{"dataset": "aerial photos of the United States (SatlasPretrain)", "train_examples": 203450, "image_size": 32, "rotation_deg": 5, "loss": "l1", "norm": "batchnorm", "hidden_act": "gelu", "block": "basic", "optimizer": "muon", "muon_scale": "original", "nesterov": true, "cautious_weight_decay": true, "max_steps": 8200, "warmup_steps": 410}
Rows from block 7, named by matrix and row number. Rows with one number belong to one channel. Each number is 50 + 10 x the weight over its row's rms, rounded and kept within 0 to 99. All counts start at 0. After the name is the row's rms in percent of the matrix's.
# convs0: first 3x3 conv (model.mid.1.convs.0.weight, 256x256x3x3), inputs 135-143, a 3x3 kernel for each
# convs1: second 3x3 conv (model.mid.1.convs.1.weight, 256x256x3x3, transposed), outputs 135-143, a 3x3 kernel for each
convs0.130 073:56 31 52 34 57 51 52 55 63 55 42 47 48 44 55 50 37 26 50 47 42 35 69 49 36 63 59 53 54 35 47 63 51 40 55 60 40 53 40 45 53 42 34 29 77 45 57 55 62 56 49 52 55 55 55 64 53 70 74 73 62 57 43 51 42 45 49 67 33 53 58 53 56 53 49 50 57 62 47 55 71
convs1.130 101:52 51 50 62 54 33 58 61 50 33 37 54 44 54 41 55 62 58 49 62 68 48 61 60 41 46 53 47 55 45 38 39 46 45 43 45 69 55 45 47 40 70 51 39 55 48 50 45 47 33 34 45 26 29 67 50 59 51 60 49 53 48 52 55 50 47 45 55 59 41 42 40 64 65 63 60 70 52 61 69 55
convs0.131 081:55 59 61 49 61 62 49 57 45 59 52 41 55 53 52 30 49 50 34 54 52 48 51 45 55 54 58 60 55 63 45 52 48 48 55 48 48 52 53 58 33 24 57 54 20 45 56 52 57 45 60 49 58 42 65 45 58 48 56 47 50 50 78 50 48 47 66 45 51 42 36 53 52 55 53 55 58 56 53 70 49
convs1.131 097:37 49 62 36 55 39 32 35 47 36 50 42 49 47 46 56 60 53 44 39 46 48 53 57 34 40 50 51 47 43 47 61 52 29 47 32 67 66 51 62 69 55 59 55 63 46 32 29 47 40 44 57 55 44 50 50 53 52 45 51 47 46 56 47 57 48 45 52 38 57 57 48 69 64 49 59 51 66 52 55 46
convs0.132 085:35 50 62 39 37 52 36 47 35 50 30 49 50 50 46 45 49 31 68 57 46 41 51 74 46 44 57 60 50 51 56 57 47 35 59 37 55 41 24 42 53 59 40 41 47 56 52 60 57 48 52 52 53 56 69 45 54 60 55 53 34 55 65 48 56 59 53 38 37 38 39 57 56 51 65 43 57 76 43 42 56
convs1.132 110:44 51 50 52 45 39 47 50 44 56 47 47 52 43 55 42 51 57 46 39 42 37 48 47 30 42 43 40 49 48 54 32 55 56 51 56 54 48 56 49 66 69 56 70 68 38 46 31 46 29 38 50 35 33 60 61 58 53 60 50 58 46 53 43 42 37 47 31 29 43 32 32 55 59 47 51 65 48 37 49 50
convs0.133 079:47 44 46 33 51 37 54 61 47 51 50 60 53 32 56 49 40 34 41 60 46 51 59 46 50 55 46 64 59 49 62 45 45 48 58 41 60 36 53 48 45 47 32 49 38 50 57 42 63 58 70 50 48 57 66 69 41 59 51 61 60 52 50 50 60 52 36 51 60 50 62 48 22 55 67 50 59 47 60 42 56
convs1.133 105:45 41 33 62 49 39 46 44 48 29 58 54 35 48 47 46 51 72 54 55 52 49 52 50 57 54 49 51 43 53 47 51 56 35 41 59 49 48 49 61 60 51 60 51 57 41 36 29 42 38 33 40 37 38 48 38 49 48 43 55 53 46 51 52 52 51 48 38 42 51 57 38 56 58 52 65 60 58 72 63 46
convs0.134 080:41 50 53 47 55 32 51 39 53 52 52 49 56 75 54 68 39 50 51 46 51 62 53 53 52 50 65 45 39 53 56 57 63 56 45 35 45 42 41 46 43 37 43 57 43 51 56 58 68 58 49 64 59 52 68 49 52 86 63 61 54 54 76 51 37 57 42 54 50 41 45 57 56 48 70 39 58 64 74 49 49
convs1.134 100:34 29 45 56 52 60 52 48 51 45 42 50 37 46 66 36 37 59 44 52 41 41 46 45 59 63 51 54 53 51 50 48 29 39 55 43 59 40 43 53 38 55 55 54 40 35 42 30 46 41 35 60 47 31 57 58 63 49 61 52 42 43 48 46 51 55 57 68 59 53 45 52 56 59 49 55 44 51 49 48 61
convs0.135 085:48 43 49 47 58 34 32 49 38 41 36 41 31 42 45 55 51 53 66 49 52 47 47 58 42 59 60 50 51 44 36 50 53 40 52 49 46 45 58 46 61 40 56 47 39 38 50 52 54 72 60 50 55 55 58 64 46 44 44 57 45 60 60 46 67 41 18 57 42 37 43 53 57 55 44 37 52 66 67 46 56
convs1.135 098:44 55 57 50 55 43 40 53 44 46 50 59 47 41 49 47 53 67 50 46 43 40 48 45 32 47 42 56 49 55 58 29 43 49 29 42 58 59 50 49 32 45 62 52 58 45 42 39 47 28 37 40 28 40 43 43 44 47 56 52 39 45 56 42 41 50 41 39 58 56 41 56 56 64 63 54 61 74 56 53 52
convs0.136 101:56 40 46 39 50 52 58 48 56 54 30 49 61 47 37 58 55 50 53 44 65 58 61 49 60 45 48 66 53 47 50 58 52 48 59 51 68 64 60 40 48 52 43 43 38 45 61 47 64 65 59 47 41 52 67 52 43 52 55 41 64 60 33 50 52 52 68 56 45 49 50 50 48 58 72 43 49 65 54 65 66
convs1.136 097:54 45 52 50 48 43 50 35 39 35 50 54 34 50 65 51 37 44 59 54 48 63 52 48 50 40 41 59 46 53 48 44 38 37 44 28 60 61 47 55 28 48 51 47 43 24 36 33 39 30 34 57 25 33 53 40 47 54 53 61 57 55 45 57 59 46 51 68 44 62 54 52 42 68 65 57 61 59 51 54 49
convs0.137 076:58 66 41 56 51 44 42 38 54 54 63 22 50 44 46 47 37 42 50 54 61 46 67 52 54 51 49 35 51 48 61 63 53 55 73 49 50 40 40 37 55 53 40 38 46 50 59 67 48 62 65 44 58 59 68 46 41 62 63 48 68 58 51 63 35 53 52 63 46 60 43 43 43 34 66 59 45 76 39 63 76
convs1.137 099:50 54 55 55 45 35 58 63 52 44 35 57 61 57 46 51 47 34 50 44 38 40 41 37 49 46 27 49 46 47 49 42 36 42 31 38 58 54 52 61 44 66 59 55 70 33 41 35 42 23 29 51 37 36 44 50 57 42 75 46 59 74 56 43 43 56 51 56 51 53 43 34 43 48 63 51 63 51 67 58 41
convs0.138 078:50 48 38 43 54 38 52 39 48 47 21 42 47 37 45 39 44 55 46 57 49 50 63 44 65 48 54 55 70 57 43 49 43 49 48 45 37 47 49 47 43 58 39 37 49 62 57 59 61 72 57 62 57 51 71 85 45 47 72 63 59 80 61 51 49 51 43 43 40 65 50 52 49 53 74 52 49 62 59 48 77
convs1.138 090:48 50 55 47 47 43 47 49 53 47 68 53 45 51 37 46 48 44 49 47 49 42 34 52 44 35 51 50 38 48 54 45 57 53 48 29 59 58 40 47 58 54 54 44 64 29 46 40 41 39 49 61 42 44 54 56 69 55 50 44 56 42 47 57 54 33 34 44 39 50 46 43 59 64 54 51 38 60 67 47 47
convs0.139 072:39 56 39 43 53 39 60 53 35 44 36 58 51 43 42 48 59 62 65 60 49 47 46 46 55 51 53 53 60 58 51 60 60 53 34 44 36 65 44 56 54 46 41 44 46 68 59 42 51 73 75 55 49 59 63 72 60 65 68 59 48 48 54 23 48 36 59 41 50 40 60 40 58 65 35 46 39 65 57 48 44
convs1.139 103:53 61 56 49 62 56 43 59 58 37 37 52 37 51 38 48 52 60 43 43 40 53 58 44 36 52 39 46 47 33 45 40 44 35 34 42 60 58 47 59 34 39 72 62 58 34 41 47 48 44 31 43 43 37 52 48 57 55 68 58 31 65 53 62 55 53 48 77 53 55 40 45 54 51 56 73 48 61 69 49 43
convs0.140 081:53 46 37 47 57 44 42 54 43 50 40 43 55 58 50 64 58 50 52 53 38 52 57 67 61 54 53 53 60 50 55 60 37 50 47 59 46 42 46 54 48 34 34 24 37 51 56 44 36 54 54 50 64 57 77 45 48 56 68 55 45 71 61 49 44 52 66 53 57 49 51 65 52 54 62 33 41 67 35 50 51
convs1.140 104:50 53 54 67 36 41 51 43 48 37 50 66 51 48 49 57 36 47 48 27 50 50 50 58 43 42 40 49 33 40 53 55 44 43 22 45 54 43 51 43 47 58 59 28 50 43 33 44 45 30 18 44 48 25 56 52 47 56 57 39 58 53 54 46 51 48 45 56 52 48 47 61 57 65 64 59 57 48 48 62 54
convs0.141 080:55 60 44 34 52 49 50 59 43 48 58 32 62 42 40 33 30 65 49 46 43 46 45 63 54 48 48 44 44 27 51 55 57 46 41 64 50 54 45 48 55 48 45 54 63 58 55 41 74 59 51 57 61 73 77 53 59 53 56 60 62 37 66 46 49 52 62 39 42 58 39 54 61 57 59 71 36 62 52 33 52
convs1.141 101:46 48 50 43 47 50 52 56 43 45 54 46 52 53 45 55 46 57 44 45 60 44 42 49 56 45 52 44 47 54 42 44 53 58 50 44 50 45 58 60 55 75 62 75 67 32 21 36 35 37 41 31 37 39 53 56 74 53 56 55 56 49 51 52 53 46 48 48 40 47 39 31 64 53 48 56 53 47 59 57 56
convs0.142 083:34 49 38 36 28 57 51 43 61 66 49 47 42 44 58 57 46 61 53 56 46 59 65 52 48 48 55 62 57 58 64 63 39 42 36 33 51 42 45 48 39 37 45 54 35 49 51 50 44 61 50 36 58 35 57 54 51 53 58 49 63 49 55 51 57 62 40 57 51 51 53 57 59 59 67 57 41 53 63 66 64
convs1.142 096:48 44 55 43 58 69 38 41 58 46 42 59 61 60 52 51 60 39 43 42 53 52 38 52 37 56 61 51 48 51 51 50 50 31 45 29 41 48 43 62 58 47 54 75 55 35 52 39 34 41 41 49 51 44 61 42 60 53 53 51 60 43 46 46 52 38 42 47 39 60 46 34 52 63 53 54 57 57 54 52 35
convs0.143 072:34 41 58 53 53 64 39 63 55 40 49 36 30 38 54 36 35 47 62 56 55 57 66 61 37 39 54 56 47 52 34 59 64 45 46 39 60 44 39 51 42 43 47 54 57 62 50 58 63 65 41 53 56 32 57 46 43 64 67 58 56 67 66 54 51 35 53 45 49 44 47 67 40 64 62 50 63 66 46 48 61
convs1.143 100:40 52 59 40 44 46 56 55 50 58 40 49 45 42 55 43 61 60 48 44 36 42 49 53 42 46 46 47 44 49 47 26 48 42 51 46 57 50 39 49 32 29 61 58 48 38 49 39 48 07 27 55 29 38 65 57 58 48 64 48 54 59 44 50 56 45 52 52 38 50 63 38 56 62 57 52 49 48 52 38 39
convs0.144 077:45 41 38 51 53 66 37 28 58 49 37 45 51 35 39 48 64 38 51 44 46 71 67 36 33 44 57 48 57 57 70 70 53 52 46 57 50 29 24 66 40 44 31 48 66 59 39 67 53 50 58 46 63 55 55 71 55 57 54 48 63 45 49 72 31 49 67 58 65 52 39 38 54 55 49 42 51 66 46 64 62
convs1.144 101:48 56 56 63 54 45 53 50 64 60 43 54 45 44 54 44 49 58 52 51 40 50 53 46 51 45 42 43 45 54 65 47 28 56 49 39 55 59 64 55 40 50 76 63 54 49 42 29 34 35 29 52 36 43 63 69 52 44 53 59 48 43 67 53 52 38 50 46 50 55 33 36 47 56 67 61 52 63 62 59 59
convs0.145 081:71 50 59 67 54 45 60 65 54 52 47 39 59 34 34 47 43 17 45 60 49 54 55 43 59 51 64 62 55 41 61 41 46 60 43 44 39 51 46 50 62 28 42 49 39 53 58 47 57 57 50 54 60 47 51 55 41 56 59 65 58 64 46 36 47 38 63 53 50 48 49 44 42 68 63 53 41 52 50 63 60
convs1.145 100:48 37 49 32 51 44 52 65 36 51 65 59 46 43 54 38 51 69 45 61 56 49 51 45 48 38 37 56 43 44 56 29 45 36 36 39 56 58 51 54 49 46 54 61 74 43 40 42 51 44 46 54 32 38 51 37 55 48 64 41 58 66 56 42 34 36 50 58 43 58 51 40 51 51 58 66 67 74 60 42 69
convs0.146 076:62 33 55 53 27 45 72 48 41 60 63 44 45 45 40 62 30 52 49 48 51 62 53 59 49 59 53 46 44 64 54 61 57 48 58 62 54 41 39 53 43 51 51 39 48 46 55 35 73 64 60 64 34 47 55 52 57 48 58 63 66 47 47 46 51 43 40 50 57 56 48 55 42 43 48 54 62 81 64 69 71
convs1.146 094:36 41 41 49 52 38 48 57 40 47 42 52 30 55 44 43 38 55 54 45 44 55 45 46 47 41 50 52 39 32 60 54 44 51 27 43 57 55 50 59 54 56 53 51 66 45 41 49 53 46 44 54 42 35 57 56 50 42 54 61 52 57 46 59 42 45 61 52 55 43 42 50 56 45 65 60 47 65 57 41 54
convs0.147 074:52 53 60 57 48 36 45 59 53 61 35 49 45 53 61 47 40 36 57 63 47 53 60 48 42 50 59 54 60 70 56 65 48 50 43 62 48 31 41 52 51 51 38 43 57 41 54 44 58 74 45 62 60 44 59 47 56 58 46 56 56 70 65 50 37 34 54 59 34 61 40 51 60 52 87 49 77 42 45 42 70
convs1.147 103:46 50 59 55 48 40 51 42 41 52 51 49 35 42 65 62 53 59 61 51 48 49 43 46 53 43 46 39 46 46 52 42 40 36 47 50 55 64 47 55 62 60 63 62 42 36 49 41 57 43 40 45 38 40 60 43 56 57 56 59 54 59 44 49 50 46 51 47 43 52 44 30 49 56 57 55 53 50 60 60 65
convs0.148 077:64 43 57 65 37 50 39 46 54 37 61 45 50 62 46 62 13 33 48 53 55 57 61 54 45 62 53 50 41 38 49 56 56 41 43 43 36 36 45 47 53 55 30 27 42 48 36 39 46 60 61 60 60 62 61 62 50 60 73 71 63 89 44 56 47 63 55 62 63 49 51 43 54 59 60 72 52 45 58 58 72
convs1.148 101:47 44 35 49 48 23 51 53 55 27 17 43 32 29 52 51 53 63 59 52 39 49 46 44 51 30 25 46 31 37 51 41 37 47 34 36 47 58 48 65 49 55 75 67 68 33 43 38 47 36 36 49 42 34 53 38 44 51 60 48 56 46 52 49 47 36 31 51 36 50 28 54 46 51 60 44 47 74 52 47 45
convs0.149 181:46 45 48 54 43 37 50 49 55 39 57 46 43 72 37 42 47 50 51 59 60 49 52 53 47 49 43 62 60 57 58 47 49 54 52 53 49 60 45 46 40 53 45 40 52 65 55 43 56 44 35 57 37 60 51 46 20 66 46 45 75 48 54 53 52 46 50 49 59 44 53 61 63 52 51 43 46 52 71 36 57
convs1.149 112:33 35 42 43 49 39 51 44 43 68 46 55 63 64 56 58 48 59 37 44 59 53 42 48 44 49 43 52 34 50 67 42 46 45 54 54 53 40 45 48 59 70 57 56 50 50 31 60 49 50 55 42 35 29 62 71 60 55 58 44 43 59 44 41 52 48 46 45 42 50 62 41 38 47 49 36 43 53 42 45 48
convs0.150 076:54 40 49 66 50 53 58 49 55 54 60 56 42 32 41 37 45 41 52 60 55 61 59 54 49 62 58 62 45 50 64 55 58 32 55 52 52 47 40 63 38 44 44 61 49 56 54 60 59 54 54 45 50 62 57 59 26 66 41 54 57 46 37 57 43 38 44 47 45 48 51 48 71 45 67 59 56 64 62 58 57
convs1.150 103:46 34 56 48 41 37 43 42 39 63 48 51 48 48 42 45 49 60 53 63 45 48 54 52 59 46 45 34 41 35 55 39 43 53 45 45 47 68 50 50 51 46 55 57 61 44 30 29 40 41 44 53 41 34 53 54 52 59 67 45 54 45 45 61 44 51 53 40 23 52 52 41 37 48 50 48 39 44 52 56 51
convs0.151 077:47 56 46 43 31 40 55 61 52 39 47 33 45 47 44 55 61 42 48 68 61 49 45 53 51 45 47 54 59 44 66 59 48 48 48 38 44 46 38 51 46 58 28 46 56 52 60 62 51 53 64 46 54 43 44 53 58 64 66 61 56 68 46 41 38 52 53 46 42 51 43 44 64 72 50 67 64 64 62 43 50
convs1.151 091:55 51 51 40 49 39 53 46 46 64 53 45 60 48 72 63 57 51 40 59 60 49 55 53 63 58 63 55 42 38 55 33 50 45 40 51 44 62 44 53 57 49 66 55 44 55 44 46 38 64 33 38 32 28 43 33 46 57 42 30 46 42 39 60 52 37 43 37 43 44 29 49 56 48 55 55 46 62 57 50 56
convs0.152 080:53 47 52 55 67 48 42 58 41 62 55 38 25 58 47 27 37 79 54 52 49 36 55 59 41 60 43 25 51 51 59 53 54 53 66 51 38 32 46 38 43 47 52 44 43 60 61 68 59 56 67 60 60 64 50 44 52 50 50 54 54 79 55 55 36 39 47 40 31 39 35 45 63 67 68 62 40 42 58 47 63
convs1.152 102:45 53 63 52 41 50 42 43 51 33 23 48 40 52 55 65 42 50 49 48 45 54 54 58 46 43 28 52 65 52 47 61 36 38 41 38 53 61 50 53 71 63 58 76 56 41 50 34 39 39 50 48 32 35 47 59 46 46 36 48 46 46 57 48 51 54 40 41 45 41 55 29 61 50 63 50 50 63 61 53 50
convs0.153 078:54 44 47 50 49 37 35 49 45 51 39 49 51 49 49 54 33 56 50 51 61 39 55 46 42 59 50 49 68 62 36 52 45 46 41 49 71 41 70 55 41 40 55 31 62 57 50 56 56 63 47 62 65 56 61 53 57 60 67 38 62 66 47 54 28 41 55 38 47 55 30 58 52 56 44 66 49 48 51 50 59
convs1.153 094:58 43 45 54 35 32 39 42 51 52 37 43 47 27 46 40 42 43 55 62 58 50 57 52 43 44 44 34 55 41 56 49 56 30 47 48 49 54 51 42 40 48 47 42 52 37 46 41 33 45 33 42 32 26 50 38 49 48 56 51 54 63 47 61 47 49 47 53 40 63 44 34 58 64 48 60 60 57 64 69 42
convs0.154 237:42 44 55 41 38 48 39 45 35 44 41 75 51 63 55 49 53 56 47 47 42 49 38 42 47 47 48 54 39 46 53 44 39 58 51 44 63 60 67 79 68 52 43 66 45 46 52 45 46 49 49 56 49 45 51 47 57 45 41 47 60 53 57 44 54 61 51 54 54 52 56 53 57 34 56 50 37 49 58 28 42
convs1.154 125:42 55 51 43 52 60 36 45 46 56 54 57 58 30 53 56 40 44 51 46 46 38 72 65 51 62 49 64 57 49 48 54 49 52 58 52 55 55 53 66 73 52 51 63 54 51 48 45 63 59 47 56 56 53 52 55 53 43 40 45 39 37 40 51 60 51 64 76 46 61 66 42 57 49 56 49 46 44 36 52 46
convs0.155 075:42 33 63 47 61 50 60 39 55 48 61 36 50 38 38 48 37 53 60 45 50 51 63 65 44 48 48 67 50 47 40 53 41 52 47 30 53 57 37 44 35 49 58 31 49 55 60 54 57 42 60 67 47 57 78 54 62 69 43 63 62 68 65 40 54 52 47 57 51 38 53 46 80 49 49 51 55 46 85 52 56
convs1.155 098:43 54 47 40 36 42 41 50 58 44 49 56 49 64 65 43 48 56 58 53 57 48 40 49 46 53 55 47 46 43 53 45 42 44 37 50 54 53 32 56 38 51 67 54 60 34 45 40 41 51 35 48 29 31 47 47 50 49 50 52 48 56 52 47 46 57 43 47 52 42 46 30 43 41 59 58 44 58 48 52 50
convs0.156 075:44 47 50 48 40 50 45 58 50 56 62 40 38 40 50 59 32 33 44 49 58 54 61 50 40 60 44 59 40 51 57 51 60 39 63 44 49 47 50 32 49 46 43 51 50 49 45 36 64 56 55 69 62 54 71 67 45 68 70 54 81 70 63 58 47 49 36 71 59 37 39 42 53 48 57 48 72 57 81 65 58
convs1.156 098:46 42 49 48 43 37 39 32 43 39 45 67 45 65 59 42 58 45 51 45 35 54 53 59 44 48 56 45 43 33 47 38 55 36 32 60 51 61 56 63 29 48 48 41 55 34 45 44 44 47 40 49 45 26 55 45 49 49 53 48 59 71 41 51 61 49 47 54 60 39 47 31 66 56 73 43 59 57 45 57 54
convs0.157 075:49 64 49 52 59 57 52 53 42 58 58 57 41 52 46 51 72 31 51 64 51 42 50 51 57 56 58 67 25 61 57 64 44 53 41 49 52 42 49 46 40 47 48 48 36 65 63 56 54 67 49 55 63 61 63 50 57 50 45 73 72 50 46 53 53 41 55 57 47 58 50 32 32 52 55 42 46 63 38 35 81
convs1.157 098:45 43 42 46 62 31 43 44 53 46 61 55 48 44 49 47 40 50 47 59 55 58 57 58 39 46 41 44 50 52 45 45 47 42 47 41 38 46 46 42 71 53 47 54 43 28 46 37 39 46 21 55 52 41 48 43 49 47 59 52 41 59 55 45 46 55 47 49 42 52 59 53 48 52 59 46 50 52 58 51 48
convs0.158 078:56 45 45 38 48 60 47 44 65 38 50 47 41 35 51 32 25 50 51 45 32 63 43 38 51 51 51 57 59 39 49 38 47 52 45 54 56 39 42 39 30 51 39 27 70 56 50 39 52 51 54 62 59 56 45 71 40 58 45 56 54 51 38 49 61 57 49 50 29 40 39 54 69 48 59 61 59 53 43 60 71
convs1.158 106:42 46 56 45 48 56 52 45 57 30 46 51 37 34 35 50 63 57 57 51 43 45 49 51 50 51 40 53 34 41 57 49 48 44 33 35 66 44 50 46 51 56 66 56 50 44 40 27 40 36 41 63 43 41 46 55 58 57 70 53 60 58 48 39 28 57 54 46 41 57 51 36 62 60 51 56 68 46 49 87 63
convs0.159 073:45 49 32 42 49 51 48 63 44 60 42 57 54 46 53 58 31 44 41 43 53 52 43 49 52 58 69 56 58 42 51 54 62 43 50 48 45 51 41 36 43 54 40 38 54 62 65 54 67 40 55 49 53 54 58 64 70 64 59 26 47 55 52 51 58 51 53 43 41 41 43 73 53 47 60 59 51 48 47 45 65
convs1.159 096:38 54 52 35 53 42 38 53 55 47 46 47 37 48 58 27 41 52 57 41 49 41 49 46 52 38 26 48 45 59 55 55 48 48 41 51 46 48 40 45 49 50 54 44 56 34 24 27 42 48 54 57 57 44 56 58 50 61 49 55 55 55 67 62 61 51 59 38 48 52 40 38 51 59 64 54 59 55 49 52 49
convs0.160 143:40 56 46 63 45 42 36 35 53 38 54 62 56 46 47 67 26 35 47 51 51 55 43 47 61 58 48 39 42 42 35 46 56 59 41 55 43 54 36 41 57 50 42 52 50 46 50 43 44 59 58 44 54 67 50 52 67 35 33 54 60 32 59 31 51 50 40 46 35 54 50 51 59 49 64 38 44 54 67 78 27
convs1.160 095:61 71 58 50 69 47 71 60 65 60 51 56 66 59 50 52 56 69 37 52 56 45 41 44 47 53 56 57 49 54 52 56 56 48 36 51 59 51 50 43 36 34 41 27 31 60 54 62 53 64 52 48 45 59 62 56 62 56 43 53 52 56 47 56 65 48 60 51 44 50 49 61 55 56 62 60 50 62 71 82 85
convs0.161 074:55 50 29 52 56 48 33 60 40 56 52 36 39 58 45 51 48 40 46 52 55 47 45 58 57 57 47 53 80 47 46 58 59 31 47 67 35 43 51 36 41 41 40 52 52 55 48 58 39 59 69 53 52 57 67 80 49 68 60 44 50 50 61 53 56 60 54 53 33 23 40 40 64 46 48 65 38 59 50 52 60
convs1.161 101:43 43 59 53 45 53 50 37 49 58 37 39 61 58 38 32 41 48 53 38 55 42 58 54 56 40 45 34 47 47 50 38 59 40 43 43 56 45 65 60 56 68 57 53 64 26 41 29 40 28 42 43 43 51 63 49 53 46 52 56 54 58 52 45 55 51 35 27 37 44 33 42 50 57 41 57 50 56 53 52 62
convs0.162 085:51 64 53 50 65 37 38 44 52 50 58 51 53 51 47 36 42 56 49 58 70 48 55 58 51 46 49 46 56 48 54 53 56 48 58 50 40 58 44 47 57 38 32 40 39 48 50 51 61 52 58 62 59 51 71 75 63 82 48 50 52 58 60 52 60 56 37 48 44 49 45 37 60 47 53 57 42 46 53 60 79
convs1.162 096:60 55 49 55 43 30 51 44 34 40 54 50 62 46 41 41 28 54 43 50 46 48 53 48 51 50 48 53 52 57 46 61 42 43 35 40 63 74 64 62 59 62 55 45 64 45 61 51 42 50 38 41 64 45 50 46 49 34 55 54 45 59 42 54 35 33 29 21 39 40 46 45 49 57 44 62 54 61 52 57 65
convs0.163 080:35 28 38 54 53 52 51 33 56 50 58 55 35 37 49 43 43 45 46 57 51 44 62 41 41 38 57 48 47 53 34 51 58 53 34 42 56 46 40 39 31 44 39 34 46 42 66 39 44 64 44 52 43 53 68 74 62 63 66 65 76 64 48 55 31 50 60 50 36 44 30 39 60 67 48 58 54 61 58 45 46
convs1.163 096:50 51 55 42 46 45 47 47 47 62 29 41 52 50 46 40 41 48 50 54 58 43 42 40 51 51 58 37 36 40 53 43 59 52 36 46 50 51 62 38 39 53 64 42 53 40 51 40 38 47 30 40 36 27 63 33 48 62 35 39 55 41 45 64 61 60 62 46 47 51 46 41 57 47 59 65 55 53 56 49 53
convs0.164 111:37 43 56 44 60 58 38 58 36 46 40 50 51 40 50 50 43 50 58 53 37 51 50 48 44 53 63 30 42 43 42 50 49 52 39 38 51 39 37 66 72 41 42 51 44 52 57 63 54 67 48 49 43 58 34 41 58 36 55 48 38 53 52 37 41 38 52 33 41 62 50 44 61 60 54 47 35 42 48 58 53
convs1.164 091:54 55 48 43 68 39 52 59 52 58 55 54 53 61 76 55 57 57 61 59 59 57 51 61 49 58 63 48 48 29 65 61 60 46 37 54 48 55 48 48 63 46 47 37 39 54 52 34 55 56 51 49 47 50 53 54 61 53 60 53 72 69 43 60 47 57 53 52 48 53 51 45 57 46 55 55 54 63 53 75 61
convs0.165 068:45 29 64 42 43 35 50 61 48 58 76 49 25 57 47 42 35 41 32 47 57 67 68 53 44 39 56 57 58 51 60 67 60 58 50 45 33 51 53 53 42 49 55 67 38 42 57 53 45 48 47 48 59 54 56 59 54 60 49 46 69 54 49 65 54 58 66 45 47 57 52 33 62 51 60 60 52 43 61 47 51
convs1.165 098:48 47 49 45 43 41 59 56 53 45 39 56 43 31 55 44 52 56 56 57 47 62 50 41 44 60 51 47 53 39 51 56 44 48 39 44 58 54 50 54 38 53 70 60 55 23 38 38 42 28 42 45 37 36 55 45 59 45 51 76 48 34 53 50 51 40 45 41 46 57 32 35 54 51 65 74 53 72 50 50 37
convs0.166 157:57 66 62 48 59 58 56 48 32 45 53 47 49 56 38 46 53 48 52 44 54 62 44 55 47 52 41 53 45 74 53 52 46 52 45 42 32 58 57 41 54 44 48 44 41 54 44 63 47 54 61 48 58 51 47 45 36 62 26 47 48 60 48 58 60 58 56 51 56 40 48 32 51 33 50 33 56 59 57 48 53
convs1.166 101:39 47 48 24 23 44 32 50 41 36 45 27 66 55 60 58 51 51 52 44 57 51 51 57 54 56 47 35 57 62 43 42 44 46 47 42 43 48 56 53 57 62 38 45 48 46 45 48 40 52 60 47 38 49 49 40 51 40 26 42 56 53 40 52 30 54 42 49 49 43 53 55 55 46 46 53 51 40 50 47 63
convs0.167 080:47 32 42 48 44 51 23 23 41 63 56 45 51 58 38 61 51 44 49 50 52 47 58 62 42 46 57 60 43 40 49 62 41 54 53 48 41 50 40 49 46 61 24 35 59 56 55 53 52 69 50 36 61 48 66 60 52 46 55 53 47 71 49 55 44 51 39 56 72 53 57 48 56 40 68 48 52 62 63 51 70
convs1.167 097:44 45 66 40 52 56 37 39 48 44 64 60 44 32 46 39 34 47 46 40 45 51 57 46 55 44 37 54 37 41 62 45 43 50 48 42 52 74 56 39 50 61 50 46 63 27 45 46 35 31 40 54 40 40 59 58 56 52 57 48 50 45 40 36 59 49 43 40 44 46 39 43 43 70 47 53 43 39 50 62 49
convs0.168 071:29 45 42 49 39 54 43 55 45 57 52 35 52 45 30 43 53 29 42 57 61 47 67 43 53 36 54 41 68 55 56 55 47 47 59 47 61 39 42 51 45 60 49 70 36 53 48 50 65 54 50 40 52 56 73 57 56 66 43 60 54 65 61 42 51 66 63 55 61 50 60 32 56 71 80 60 49 68 31 39 57
convs1.168 097:41 37 39 58 47 41 37 40 40 42 39 46 44 30 53 51 51 56 48 41 62 60 43 52 45 51 50 35 38 40 58 51 39 57 50 49 49 64 43 58 69 64 69 53 49 37 33 24 40 32 27 49 47 44 53 46 52 40 38 52 54 40 49 63 55 42 42 41 35 58 40 35 53 50 62 52 41 62 69 54 42
convs0.169 185:59 57 43 55 43 34 48 43 33 52 50 34 42 49 68 37 36 37 54 54 48 55 54 48 68 50 44 54 58 47 57 62 50 47 33 43 44 47 56 49 51 60 58 45 52 64 67 49 61 65 55 47 54 42 42 37 53 50 55 49 46 53 73 57 60 51 56 50 44 43 54 48 54 43 44 43 49 61 53 60 37
convs1.169 111:49 37 25 30 48 47 52 29 38 55 55 68 61 42 47 65 66 56 39 64 51 55 64 59 59 57 43 61 56 44 69 51 39 47 44 43 53 56 40 67 60 47 56 46 33 63 47 40 56 52 48 41 48 58 50 69 50 57 62 51 50 45 49 62 55 40 59 54 29 49 42 49 59 44 58 51 43 61 65 63 77
convs0.170 079:44 53 54 78 31 50 59 55 68 52 51 56 50 56 58 54 60 47 40 52 53 48 56 50 45 60 52 57 50 51 66 63 48 43 39 36 57 47 55 39 45 47 62 36 62 45 46 52 59 47 50 61 50 49 61 67 70 70 62 67 74 63 71 49 52 46 58 49 49 46 39 60 42 54 65 43 61 72 52 62 59
convs1.170 099:48 51 61 61 46 43 49 52 63 60 48 44 51 47 54 53 44 70 49 40 49 34 41 47 54 50 41 54 41 48 42 47 48 40 30 39 54 59 50 54 57 57 62 47 55 20 34 18 38 31 34 50 36 26 67 53 49 48 57 62 47 57 52 52 62 42 40 39 57 50 28 35 54 63 50 44 55 59 47 48 60
convs0.171 083:54 69 51 46 43 57 59 49 46 63 51 49 33 45 47 61 33 48 37 54 55 57 74 56 43 65 45 54 43 54 43 52 37 41 40 44 52 47 46 44 47 41 56 53 49 58 37 45 58 62 72 50 53 64 58 51 35 64 62 39 60 55 67 38 58 48 39 41 53 30 25 42 32 53 49 57 58 48 47 60 36
convs1.171 107:37 46 60 39 44 47 57 40 55 47 36 33 41 17 62 51 42 68 65 52 43 47 52 52 42 44 41 53 54 39 62 49 50 31 37 45 64 29 51 70 40 72 68 55 50 38 41 42 33 48 39 44 53 38 60 48 51 55 40 48 52 53 61 48 59 57 51 38 41 60 51 48 53 48 48 59 66 55 68 64 48